From a checkpoint of a small image classifier.
Model: 2.28M parameters, arch convnext, norm layernorm, activation geglu, widths [48, 96, 192].
Training: 8500 steps, held-out accuracy 93%.
Data: trained on microscope photos of single blood and bone marrow cells, 22.4 epochs.
Rows from block 5 of a small image classifier, named by matrix and row number. Rows with one number belong to one neuron. Each number is 500 + 40 x the weight over its row's rms, rounded and kept within 0 to 999. All counts start at 0. Numbers have three digits each.
Before each neuron's rows are labels from the 100 images, of 14848, where the neuron reaches its largest size: "place" is the part of the image that holds the peak. Only what is clearly more common there than usual is listed. The data: microscope photos of single blood and bone marrow cells. In brackets: how many of the 100, against the usual share in percent.
# gate: MLP gate (model.blocks.5.mlp.gate.weight, 288x96), inputs 0-95
# fc1: MLP up (model.blocks.5.mlp.fc1.weight, 288x96), inputs 0-95
# fc2: MLP down (model.blocks.5.mlp.fc2.weight, 96x288, transposed), outputs 0-95

place: top centre (40 vs 12)
gate.185:512525464523459540487462542468526467549472509504564539491560586511531511452484473511518561466495492509456459449475507478533573459500471458510506544464526482482413416503465509501479528476490545458432456450411425520566529503505491534470493482482499446512506503611445431489559483470484499588
fc1.185:433542439516469535488565459507418476487543485506463504493459461537478480481546546518430463461514490522574499468472520471521523586458552533512502464525551552535525473514495568527448547555509502545505482445435488590577559481506537545507519531544507531505496545544465452429590509464507465482
fc2.185:517580454523504521480434555449463588448514490469528495515485506521527484457477535527480555574512484518577465462447484490548462444464473497554543467458446492494542474457440541510461552466478477504530473521558492481485591491506502556519423561485470544466484506451448450519542559519479568427

place: middle right (48 vs 12)
gate.32:454467460463514478501541474485500490419462440533480513564496521425470516511485547540463563451475507528509557463481527547523467590512462527495532437525501512490577463461431465508498474510594530534499482528432485497534433428512554565534526557460482548468555575482512564507511546547478499471
fc1.32:490477491428446460480449469461544518478471515542546496597498466539480516506475471465466464509484524509477487432502458498452504543480553536514544465500450497486485496520546524478467476476479428479482488569624450439513534383548498460509528538506585547550474489512526477502523531455541445581
fc2.32:484469480469498501556458458469512485459482508570536507485502424529524556461513496449479445429542538491423547424534550494481471492540546557422544416466523559469479521476545496513465458527492449488459492486550472470549542562400521482504557523445535526449543530487521503470529502582448512494

place: top right (33 vs 9)
gate.233:513495555438438507502551487475555564497439474503500479575498481434507488538515495508446527553496475450500510518478508537447493520500451545434548471583502522499535523461519457521555544459466476544514505537478523440495532405507432465593518502425524530488511524502471591554507556414511456526
fc1.233:522529496493506517471522486578500551567586516531546447539540525531520446506476517459518497552460512564448511480482485520526550501421488523514503535469533452403494518523494493549497412458451463560486518556529513513421468466486516544509513489541564450524551440576451518600480497459484489550
fc2.233:423511497497483480502588489478498502503507547545443549482567524473564489563472540399500533503474476484512550521512483512458525553456524489457446510491492515491501442523546420582483441502485402554444507523522496469557546517505462515458478528493497495536545462598531441487483492418550530457

place: centre (45 vs 16)
gate.147:507534576554480557509504505450416446534471521516478484522518518537479545492475518458461402571530506479526452529524538551471486411528466480548539509488445503516444519539550509507443522496528494548484541534563553564431490555486409479497546444438480493575479492517460495532513435502462541487
fc1.147:489524456519504521499478511486539527579480500378519537463433533532503471497448490497520471475474471573533574516419422502496543482490528511476469478464547479527508428519545571515468569518508568467491508433501505496486480476552544497514477528484456511538471473543465395586426454508496494554
fc2.147:457447531487525448523473466547478456498521579531497478501466502520476472571501541544443467482516588492420451566485451507445462522447515453459435540510562509538546454507542530517534510443480536536472516500518443532520472461513489456556495424443612448512538540533520499501423486469528523498

place: centre (46 vs 16)
gate.11:561508500462496432451514532441523524451439478486536542596533455545537537448471420548534450511527511544525490519519512501421495546491618456495531521426476491563464513494533535447509488574543436461503517436496488504512552461492509550498513501494483518513471463503409502463550522555527513532
fc1.11:443508539500528482543528446514440543504483519515459426443495487494557500491499445490551504570501453483460498532451588494510479483498511441480554421521450414533450575508539552478490533489537495483469557510523466488519510572474455468466585510600471500458415426517485534512529502484490459518
fc2.11:493503520447500522493518500479524557420505505414491497566530537550493446469483491519554492503449520443492514534483525525592524480531503462461449483539485419467524449502524568472503592486491479562489459484472500564514486519516432537516477474590468493508494405470456377467545474509520504463

place: top left (39 vs 9); top right (29 vs 9)
gate.106:522500441489572467556419533469481534522511512457520479508508517486448449483457504461536547460604486464471456519583533516537454463502579514508587470495483463485504486550456461484556513446485529456406522436494496521515474420505551537508421549489552507452519541488563533514524460511468473498
fc1.106:485426458514539575493491462536516496481469469443526404525497460417484549471552521594448451501583504500513459509529503446458496540472450530472542503481439508460521531422503448522481497528455415513541503519571520508458497467406471493588542522525472517522503478509531478519535459518508500553
fc2.106:555540391468457461514530478511494459442476542523518462497422466537518531491450436507492503461548535532457586457526577460453485491498506548568447532482504502477465465478557522510496507501503443495503507531439474493459495519538593462455557527557499498455536510464498609497587516459502473503

place: bottom right (54 vs 9)
gate.97:510452480480432487463475477497493479569470540562507441477471475626443542463468470511486560482426486520545565477512530585485488491490491521485510535509537484427572456535481485524514507517519543476535516528451500477571560443473517509550493476443486503441610571472546511453479459496537496508
fc1.97:487482435498492488537475455527495521444499497440502498420455438487524457482488534514581472441477481503525483564450501470494523487521411495467533528536452477530494536542460455557545493548435538401416518500490534487512516482548475526547428579562536542469482537445492438574477530490473471536
fc2.97:544518480490516496479475530506434538415422512502457461538461516516564461459486513471480501540512441577563527535540505560475487516538476529519492502484476495518430490473452547476465506468533470452472494486474500457462571527471469542568459420437478506486447502415493522426517423517468613481

place: bottom centre (38 vs 12)
gate.187:605480481449491492406536546504550494543517495476506551514498463521448518481492410395456467479539491496549490549530476540463434462519583525540520460492465429516490504465457513569514506497512528509547502542574463462456509488451462539542418537504553505465509555506495470458501425495535505492
fc1.187:459467525527560556506480524477457480588542474550466485552539449452535565424541557542474490461557515498478455498530581474445496533435500488479500544527548492453438493489515572474453470481476448492465485487576534465409513457485448503456455516562502512472494485548571525474458471457473506545
fc2.187:474499476453453513523458509493558468562544511529420536473508497541479521536539475463495550434513540568448561446486486494483481445450466466573519474502586526440579528528440456457464543552528504515528508519440498495533413503570556518483549476450546543578486509530476518530461562515492491516

place: middle left (54 vs 12); bottom left (37 vs 9)
gate.24:492522562522517553570465513484468516504479509478549518497463470493530478519476469496591481478477479531423500465556506470505511476463504490445506486486446594477530467500486500465544480558492481475552606432485479531434570435501411541498526507479461488501587528485556585527515481581527526562
fc1.24:497521548486412519476468516524514548542544521478464432467411507477497438490453515435497466528550543558440508503393488525501493414536487591448496504537464530431457464510597541515479530490449508529473437470517556478553506509439427493498559533534477505534500501508512482501529513531518505542
fc2.24:533435571507545425518505514461459468505467454491485457512539488442547434557490522517552495452465520568483482474510538514490491485506520446501524442576512497427552573497477425508482465518535520547469438579532511533526460474477521413488530586481426481493516542525537422479493527444548505488

place: top left (28 vs 9)
gate.129:427546458455473477509519534482467532585523559491526566482481517549521492462538489448480508504470503513527468463558456455536526448483462476533506569477495408501469431501460516553504527549442511485527523483572475483447508458539429492478554516493497548538560568545428449548426495458506504580
fc1.129:470541540420453475499515484442463478478484477552496535501524528475524459521520458480491492511516522575537489445492445484509575502545470464476494572441568441481531459525486504533458539484431565496511516556474459545590471458467449478431602474536492527508482523555460424525527485472535584512
fc2.129:538517531451463536485549493523509473520519450506548504426452468487574502505530509487487498543415452494519431435567531483494548566448573471479489534535539522460556507472579480523539477468573525531561511479515504476502571439508428505504511576446558469473526499499544430533480487445562538514

place: bottom right (38 vs 9); bottom left (36 vs 9)
gate.119:452516441433442423522503496513449478451499495459469519520478504568454451533583484516479462527515515542543516528503563511557543477507461511448477604462472489491500557549516475525480566503444493490431480533462535480521504443521421430467472540506558514447589569552466526509508512491543482517
fc1.119:468458489497448464479456548481495507519500524467483516498451496569458511441508582519545509444459516582478426491467550472507580457521484493499533499471464535429538516514479469519579576553470547485454504473489481516461505429493515485456479528459507526435589571540581478550495525554501420505
fc2.119:501476531457529528515480479437496508533456512456482446527514504492582445429560514539525545514460458558454514469528464558545586541570459499519505539543468521525473544457522524493488535435466438455472442545541506454444543457521440466530422465492501488535504536461556547481449430560506546478

place: middle left (37 vs 12)
gate.243:480434504503534530501510514456447545531527501405492448523466543453581460505537437487560513532511459559560473529549489465471516572506502424536534449486472542496530494476554549452448499532505497494526536522536515540466492584561420462486465511493567550467435500496570543475475442451467526520
fc1.243:503529452436551440480470405521504488486487475507465458467515488510434514545467518506476482493525545536459522574468544495481511468486492502544447480561591534552490487583570436535464560492487540465517493538498506481485587523449528489488512518500492470431462549504435455485534544441485561397
fc2.243:495430500511464556475508446497475433486496501550490498489498425460441568502452569455495519520522430533492469416544534533542533546479531515488512550495573490435511554540527544557478473610545509464518525553547492534561534500472524485479461513481474491479520436563439503529506477427528462439

place: top right (43 vs 9)
gate.184:498520459512527514542505538475461473525566511433432570469459566561496507553427472496558511479459502498438479492528509502516505425513494544554453580472520484452495516530487549565565601458482536498539549471496526498443550569461426551508454455497463513459468507535579526511493487523457494474
fc1.184:517555501481498413480497494553522484475554460498440488508444497438432481554553454477542479479551486414537563441429492537564482483541530544483532471533479508499540470548547432495518495488516520414495515426486550478485500437575501492479514480539460453451546559513527445471448464467501469438
fc2.184:509517554454477466515465529537504561451536414454530494481531594503494419425492478445496499448538387490539473484475512497540493522495590463534545502458473455498461479502495435478494532465474516498523582496575561485526469525445492540544507501497514468428468513502523532527444536560448542531

place: middle right (29 vs 12)
gate.163:427569526523473429483447505485541534491503528597459553525440522506530442496412491515589494511496513499504515448459527555451531455511528553483463604480538508505492429533474494540574538537473516473519481411503504503512550499513455561532476487469509514508513580527422440495499487483526538489
fc1.163:525531487478554463524580503509507511426492533544485546591522469517464495517432525466488460470545425557528498475488524553524476462472425484534514480564554549506489518509505460547524576501537479424461492428445564468506511491471575486457491553523521464430497536480543452499439502466454443436
fc2.163:469476472487477514542493532492496591421441529482552515484511533514501451443440459461460482570452514488492539474526392496530461534563555534508490476514461472520479537498486502482548520510513424456498447429569585464444502551455482564495487457507470518546438541408552493495464466488492509531

place: top left (39 vs 9); bottom centre (34 vs 12)
gate.258:506466542492557443467523462474476492474529452514515460520464505515426508576521534417553434435467499463491477477468505556550467519447506510420538457529418474515527480400522456537519552579532510437531513563475517476531573488525559482499468531495593498490548502471477462522468490493456461510
fc1.258:507427476425451506538464516522549509536528499432522503425532505485425535486536529483461504433529554540489481535557605523570463450516536537495519529516495413530493510492432557500554508501536449506523527457499527501491576460471468474549425510456557529488554478454581489475466469487496535533
fc2.258:465486543521496530489537541449515489442453509450462470511456526542480504505451445438525493455596429490536575555458536531456478461509521553411527524475471532545445514444504476551472464475540521512487440478560551535431439567464545536533500461540529538441458503446495529546505451541500519506

place: bottom left (37 vs 9)
gate.234:544434487497554454476492531565553538477493454475548478496512515529510539427466476509516479456549544492469521533503442551501542463529460515543533486539517554455531504537450400573575536493473531464484432483449463477447524433520599506475445529493469508433513519558507427533544527558499503477
fc1.234:554460484459579560462543543511559536474431477435518484550564535508524543530477492490513500517517520490518434550583475537499455484528524536533482570541515440465502430386497496515571462470520442507438452488461483467457526543463564437512452470486496536516485489502453563472524486447520524505
fc2.234:519519484610438440542520536499523450504509551483520545501503534528462543522497540519492526518452441555562489492510464457498454547439500527468499584499507518520517496467471497496582500557552546520514496514550504546483534485464572420583573555469517469439520460477504544575526451434530459500

place: bottom left (29 vs 9)
gate.161:485522460506501480544489487485498478520499511434581536590506463489549480548469449480542474515492465482476472448477482514520497455550529497574507585460462568441504470537536581437501525488474464519570524534499516541447482435482510413507497445504524486453572465490460595504516508577548448540
fc1.161:470521473509508494518558542471514448511439445445473547447571448501496518478418418513505532478514501533457502560495479524483542471482536524494542594543442525480482597534511540523538534528574560472493546533531493450474499427462520453531442498502420512424476445447516455499551523524498487479
fc2.161:489460488444526496562518494452531552539501529541473405511429454526557444563523467557470487492443502467477468388462485485517537479491502523488480507498502508511472500512513560488484502524538555515494490413513482500500499497539494478534449461460470521430494439558568460576451538613436515544

place: middle left (51 vs 12)
gate.239:496494518540483457506499496516491546551514545411487484496442550402511465487489549495502533552474536426544447502529412487503547513512509463575529434505438483508426560564531601534476454489532466512535597541529527499500531475498485472486511490518474574488492449553481495519506477561511562545
fc1.239:475520449450498529495487476534526551543486473514498457440582512479545461541486535468464544496410504436496532428552424466465462505523458475540523433445485509504502562478503545527477431481470511497489584584446497509522538419477512493514537504487442548450531514576469518550547515507554545552
fc2.239:489455526515555542495471546506592434535504545460538546488495472455521554538578532451438464448510501508476543454460475512454554444503542477430551427512480439482442564456468567500487479487506472546456432504483579461502437500458491549524539487542543548523499567490548512498489523507478496555

place: top right (28 vs 9)
gate.214:539423564481474470500533430509525509484527455480511475559499485522474529462521456450496564452491460498458580492510554512505442461468458493492520538469445516459511533421444533523515448471510493508495445472527481435368528460490540516523461581429507501497548557560512534456525551533551457513
fc1.214:479525517495554559501454507547414497552471519422492461437514501517430484534560487484529440447498485458602512483518452456516540544570422533455462461491507557555494499500526493501481566454468482473517484470575530532500529552449425448528546450524491549534548472504513480504438509529532539456
fc2.214:515559501433487484442475496491532509461441466444453459461485488510537436421496466561433546521493437555576478469497511453509479430475497494577560441503509520464469553530428481513481534463523464412499442464504481485454477421493484508458492566510470554480449461495485494441559501447535481494

place: middle left (34 vs 12); top left (29 vs 9)
gate.85:526508490504462449523451513465547484511545488499466509484533543548495535397471475556458487516510477508446504462545470583542467411559592488477518559456543525510541486541586459468554533493435512508391475480511518515440513452454493473494512551535568556506518524473417512480489505473474471503
fc1.85:467611532545495401460471477492478512429492549579447548465482481492521439534430524490499492488469519435484501494501530527539460493463510453545561490489574507561519498582459528565486547478524484495520531473525419556518533516501499568464402484522522454497479511513486515493503512445475449435
fc2.85:494477526455559522515453577492475494510556465455436520421505512474551463524527433559521519548537449543467495512557476513451494517455584506430514502473467492494580509544408549470471475502474471558497454439513449505528505513557497554521504504479437516532511507461541403537477486448552565502

place: top centre (47 vs 12)
gate.178:489442494577562557521570537490493498478522488501528489480553502503540453465551475500490482428433501510467493472519523498488574511463510472498479482420420503527508536409497486559475531471466438500510469459442521458484523494524548559514514571544569558476514472549513476616563532508473433534
fc1.178:564470481493473473528468495559488450552542533419512513558502495546542547486524501417453528437509508553477411470487467542465585549521572506537474540463526452530543502430492458563442450540465466525512416440561500520462538481501501515541511571480515551480478538453493461515486497457536521516
fc2.178:462505532456464490544504488503503563527506475496493441552496510479561560527561436453471460574540527433527519505534545491513471437533500564512501540450513459518441469490441521479468468467588455494463540450487501467533566494452539527558522405488544548400475477542476561566510474522469506495

place: middle left (47 vs 12)
gate.261:479399516497531509473552504490509503591557539460549504532473487498522514548528457540491476503514483514513511516588528455526437524461543469550566434392493496502551497443460460425560503488518522446503590470491455475417475545575491521505477520529509502441446532482497498487486462551449477517
fc1.261:438468489475546555500488509492513473455435492530497454547491509498480475487478547479443466441541551544489510517459452561434461464467513479427529548513539532467485484583550568528468487516444503546491433546461494489450577469476606530504439536440483521514508458552500458458497563441472463444
fc2.261:456464494543444567478529422510490466508546552546477490507517426526497496505500449504517465495511543514503524512509480510444512538460566469561503503457595554493576533519567479446457446556498534519542434537529537536546500473578571453515494495531465547529553532527424479455463545446556541511

place: centre (89 vs 16)
gate.70:489484487530491466516509473496450502473515495473418494642494457569468538493457482433482407542528469535508497536435497482476464563520567546526493500462457559567552490565550514540464418468484558534437461508471483524569448500494558504555464463482461491508522493446458507514508497489527530505
fc1.70:557531512448460476554494510509497434547456419537468599519526538517500443492559442530505529467431492526447487463505458494468551532565506456454554562503526545542521450503427446546536491497429501532517507505518469459528529431534499557510566514507539524462452461495582543458470491439494486511
fc2.70:527539537559545465538424523504488488482472481523410493454529519570519530496550570477443529490547623494460570429466506488449465452458452535479526483482532551518507486426426541507555435577491502489553490529542521548539505524462502539460521454500514491497521532500536555484450503500463514458

place: bottom centre (39 vs 12)
gate.1:470484552482502565531468499529548435516475535529516445457538490441584505526490503519479465493518480457454531543435514451470577563411508478476469496447444553559480453486440514542483498501493568459554485520438460525544455574586506583527487539507459466518482519512494543445542523482459464499
fc1.1:470507492530486484467504445485474532428526470538531553505461474520472405443498437471552546589482487583473503433551482518533513477507552508563457493501569470511486532468420519555496502457515509475461491513445548453536534456507489525483494528532550504516561518456437455477426606533502451474
fc2.1:503532472495552485527519445421447488556486563573554493550565501539470508486441510472514505443523495496566489469498482544511558531573448503501424536490540506536466535514543560502497540513488562382507475559481494559511442485497564423494476470490465468469493561469400519506462513481503507477

place: bottom right (44 vs 9); middle right (32 vs 12)
gate.260:496470565482572548484547499562520443568471448526541498472591515528516493491519455446436509444477502541482442500485530464493520540468516522486545498524546494522478500518492414564470443524492418573500466558561457507391505470470539478503511482554477546480454463477429438545490542491489467493
fc1.260:470584488525538563494532469490501438477504472519564453491511529503557460487596475457456458421466536583496533553476481478461498527504527438476464592408476528505474511524552436488421439526458478499522515554522528525504495491521496523505533514505452573519549480484435458518546562540496455519
fc2.260:455502468441548457467509519495468518449524418514499513539510533456538558473469429501468551605521512510502543557476515526443516446515502524536566470493494493533526539497499502463499439524585434460530529492542498470461484512463525561588450454553533531467428492511494428490564418539458492520

place: top right (35 vs 9)
gate.169:479478463542501479528435491484520419415480508597530490534465546476549485485572455553500491498489473462454546543531539485456451439484512495493505507436497447555522545474486502459559470430561527399466560558425492471555450496550459486486533471474497497514565515552449497492527497495478488557
fc1.169:445563505475489543503451462482465454558519527502442465494547420509513548577545533486525427517492446470524519472499455444531479529460550507478558473484497521525475607473577539486495522525497449479553560513548463532473442492487471440612507450513445476495487418494489533550497496499514527448
fc2.169:556481531465486474486491494536459511424475504481419511534548612522517520422439453505477553521503547470588506533508528449526518512525529538499474505452513515439437555481542467585427452417570514428568525496495507448500471500468491545522537463454487480478519561478507491468505488483443509473

place: bottom right (26 vs 9)
gate.21:522473525469488484460548498506465496445480443585454495416518490469492426426439542514493530510560486533440457517490507465463496455505554532518456483440585482466477455474486554476506471458503458504548510523451457527419524512502455445505520487491564445560457567482498532510521597501495446431
fc1.21:530428525576524505497458489531544479525487544528493522479492493453545541490519542436466408512513541564417490521552522430461529558433586445457493536507467506546481468457521523592428507475473462544518500537511479449523490508447533490440441486446540514537498500530543471517445565472453507475
fc2.21:567496531514570553475560579449478481492488461464469475471506550479544465445504506547511562476412593473534488453538544438553473451502559479523432522502452484482512485551538535462502416472496571509472502528456436473508481511542538482529473459486527523476501536527507436603486498501510528448

place: centre (64 vs 16)
gate.25:519469511426485469496567509519512460486389526487447453563504501466529453529527559550472503441527481454450516481496554523434542480489458529500530535449556490503493459519541484535549557545512579476495516566384474530575537497516479468547527492474455484458553535541540466506476581460511493519
fc1.25:477551434509523463519539507503433489461545415552558530485493472564437441569469435452541500507450494457495511481489463504517507469540521543445535491474452493433542520513524517526526456459508449483423587481554514475404517448524487484567545535455570473514527520494509478508551568519492486550
fc2.25:537437502462498420540503458533427462542525532506537478533544447544441562474504576486471458497537487521443541498544475533523532510597441493501559448510516457508453528514467511522592510464488439422443577500555493525470444519453483499524512522503507433497502447449479549533533458507530515454

place: top left (30 vs 9)
gate.245:530540524515483496534548562448525491500496544472483508435510539521472521517474452441476524469503500533446543470511610533523511453576451518508491537528450511473513441502448529578564561483468501533472504472495417477475599499556488536498514431464490450525484463586465474458545487448452566466
fc1.245:484553539521467496533544566545487455535524486517488528431551558441545504454503464536463532582494494492527463547527541424491587550498487459484476501433492439545467509554490447480473518450459511502499511567471480584485481525453471475460554487517487452524447414545474544465566419499530515511
fc2.245:465533524527517510450499463444601513532515510527537513433532445514513515545509480523484472488484556512508511475482545505478542472448462487524527542579457518464549485561529516570471489554442540499576537522407499442467581452511458417443465510439522489519531527555542466506547480471563452543

place: bottom left (30 vs 9)
gate.176:494469497529536538539503426524487495409555491558519408487511491529473527494537534479505532485408477538476482465539535517512486608422508545449448525504480536430565524533574427473478419544517492519552495477529583525491500496497567514543544477493503491494554466457491493490546521550532458482
fc1.176:438515523476492551533536455461478465513515482504527531449560511482546553548508483466584498513406524529456478517461526489486554530498430451530484476451478396508539523541489483480503481474522511492528565511560504456498484558499536524582488449434484488485477472482462471469525558572442463624
fc2.176:536491443465476503463446544480499567388499479511486540503397546518525432545535481533546554561491503538535472507452501499547511458450474516539550472470556508440499497427480498478487452570530454533496529560461551479497591498450542424559493507492477513536466544472466539498494456522503531548

place: middle right (47 vs 12)
gate.139:468499479430562504435533511500480512494512469477557470465501484516478463576491485473558565495464597480514555449470412538461588523525454507486493397535502515509516500491404394533496453500531491538528484497545516477443490520468550503518455514548535524514528499483443467544530505464439465546
fc1.139:470522492490512475508526513498512488558550458568525472453575537501437484435445468490499503566518450489467532473471519500542493530475496508508465509516520536624513543525496505515588585431559446523495546518447497497546554534455448505478441481489571407509469506511504518594498525455523441492
fc2.139:464549594512449563423513528542445445545530501545528528545511458424420476535515562421410471494491523562468467520551493478476477510556484496477476461557506478467483509500539458479554501549478515523458506506478472521445500546551503565449503509607494460567521478521523544491463488490497528536

place: bottom centre (37 vs 12); middle right (29 vs 12)
gate.8:521539467514476587469514459553524452464513467490472522433507437530530539504442500446512508478429518587562529600507446543493537524455493502396524459459477487449574491471523558530519490562539517458486500517445475512524521468514475545581518478504453488479561515486510448438549543485474461511
fc1.8:490593548545487567483466505497503481508521547488563576454538479417523578443481480526524537529438509493430500446514433514495497528580503496546469510524489519466449446464457490464528508571546548510499457495479458479561466538488549515488478477443460438561552459443472436459521512539547467485
fc2.8:432458492485456513503582465487519496484484438532538533542405496498523470519483531548498487566528570443556460536442424500609537485476512517489506486480455466531453505541529456535586553518426468568452522506455509537533485551469520444516473498501522531512419529473505453452535548474487522497

place: bottom centre (53 vs 12)
gate.134:482580481534415572526470494478557457543569546480495389534549528409559498550501563537442452556490515448493494556504503475427462486437488447459456567452488527466479545484519515499481478540485487533537572522532511517520499488511534504517525544491465479516504450481495534548506486507482409482
fc1.134:514464461531497451527559447475485557536553519549540463552474456496431471440490470536532503460562432460541540486454507494541526493509522532507547475594522475460444506504505419473489504549464478467458488449588558491419521474557549463524519481500476462475485534560547477538461540463442502427
fc2.134:489519457561554513524536499498481499501521560466516480471535483517462543528464483491547494460555528445461550538488568470546485412503466550473544488440568540570546462486429567476490399532515429478492579490502525570506438516528523536467478487464492433450519464472464458481559504458518447468

place: top centre (47 vs 12); top left (35 vs 9)
gate.159:452472425433548495499544447438482529492491510508479494467533497534469501567538470507546485541462518507483553470488519522536496477461429519543535418562541484522507541541531533495497492467576570508474578481472462474439552523524489533477459413519465423470427456545499550570505464501440529436
fc1.159:468456478603451512496551506503539481395511527518492502487508518506549540485572495474494478502436525542536527506442501479434484562514427426465435521494490569505481451543590481419484437589556524540527501518462497549511537552509476480513516515509466487525540475606514517474527506487503486477
fc2.159:576454456491461544520543486478494501538515492472493441479496506484514518591492483523590524570435593447524512489507533522435511449523485504547521507506541411493575481446483576501481451570543488570603480508484435505515497537466513423495501460467492478527496427486482488498509478445463493484

place: top left (37 vs 9)
gate.246:511454448429468429460490520511491468527479442546554486489561472511474510501505462488483511499477456475500509543452545514479537485550490547531563504499533484417524577430503503478552589468559515461577463578545481475450524434522523444558521496473526435515538515486530594435468528502524463542
fc1.246:455450425537495462555512452482455459522485495464473505510518442586451542459566490416493500428437498545533527470519544438548480514544546522495545425486491490558540525469512519461560555482501527457480549530502490515512492501584450419467519596473459455526453530450503475500510556487490504518
fc2.246:539538554550527456511430474479435573471427489450446444542439535474438487519449474446514489534576550532519563509521489501520548487530490546447514511517447470514526488498507524462539546496488477447460479454525502463530512539465553491493498456576537487523438548446472554531527457555428586477

place: middle right (32 vs 12)
gate.113:500528470528514484456498504467520446504464429486612532569528510537527522486581472460476506575457532536446529486550477522484474465523485468431504487450501522558441408449458525530441483444528494577507481546553482489480436524461463474506534454420445534565502492448472483495516550494522490551
fc1.113:546477536559513538470486560476536502498508524471514525464598529466500503508565497547488488528590534459432453567520523489557535472562474469460462412450521519496442487445537463484482556488551437501503547475503457524405455474489495451559549536523495525476497492464483506595550539458493455504
fc2.113:470505513513491415500504409483510493434485424484540495530445561553496454527475469477517475555481459537428528526502535536550487501594529536495499479534456511486494523515482514478478483503604527521485473507473444461437544472460478534559553471491447443513404543440515452564506440508512540557

place: centre (70 vs 16)
gate.95:489474505549581461422476550534425499463503506501521538548454487501520411464512459496517469453515460554564548514494511481485457487476566509507500548504556506512517495563479505467481545483449498467507496394523496468484550458614429536459511487544521583539539527456522494462491471587475490541
fc1.95:492427562559493512432516523465503500431517519506514570566504458484545418483492459505455502507492525512474523473569463515495498467538493468559418416403475482510440552522534544527442477579541468547531532516543445500573477533515520467537490493537561550530558481507478455492496525533536446510
fc2.95:489440495540473483553521490545508548512485513565529522499524467498549497541510523477499467548439536489447437498496516483472480493509509485548445560516495538438535465505524499568552527470457527589446557447429553506590579499496441440524530524484576436476508463523481498569431467442520437487

place: bottom right (51 vs 9)
gate.244:461477510426506468488491472528442445565533484467493456446531495569448590507517534565488517509421508526514533442484509415533515503569466483435491511514555527545479561534524482496539538496462494476441523488528438476475493457543409468579503528501534487469460521453469464567435551529515456530
fc1.244:572443441536477459489593516568465488525490471488519431580472489500480454453530542509495512449538482482500470552562509540452491525468450509465472540496425471494519488434525487531497477501514530442461505476496481474419587538527440510499562547514432514513489557554546472414520483524508497584
fc2.244:529515528478532449513464444496498499487463451463512485498544481568528477494583453540493476461537494524552516494579547526523501466557433455479501552471492548525467469485454558516463475436498465428432495533456532518471522432497435512531485505436540476518476522476603466413565567436471492465

place: bottom right (31 vs 9)
gate.167:452565544506485492477566506500514494578495474458514522483548496451440559550502578545496515483475487487511559499473416475487521444516385519545482501503539498375526527587467492512516511517503552520495532486476472438527525559466577502539512469506425488501506519586511505444533550512498515464
fc1.167:507523514498494537543497549464490467503471473585503501500551543531515612492480539517512478589548491516480436478457492459476578555570531462499449474462470561540461448490562492434488542516547476559464489505516487508529428568472494460470477447503487396538458477541531521528464515505429503452
fc2.167:458574507492478489461501499509554489551474512494515511442518445422495631486518504491500487575512562532529531553504492426511507458542454518474542512524477493552559499560518541509502426498457516498509519485516534433496586525549508526448550529538549527457505428548496544542439435531499424490

place: middle left (50 vs 12)
gate.138:492422575502522574518512468381465539481476469455512399506486450573491576512498531463516441532507480534477548474534560510457491491447500484558540484543488505431510510582552531473476522489472492497420520468471575553504503484583513464514502506487502559557497486468477539468495485529542529469
fc1.138:494532457551480415497475487416444468435501455501489496469512517484535563502499556537517533478526502496485436548494530444473506599500509467459508454480572521509501481508557503425516455525546508506471520531464416464512481478465523573509445482476434501447457484496443528536573617468460518528
fc2.138:558445474539521491508537569452528466444562446522516546492502453527574491530484466486530441511462484476559541545545464438442516499464545513470462537498517475468467435487603541487424444505486442480527515442476457479503606515497440488504490483494456523474567461448555453492532506459510500548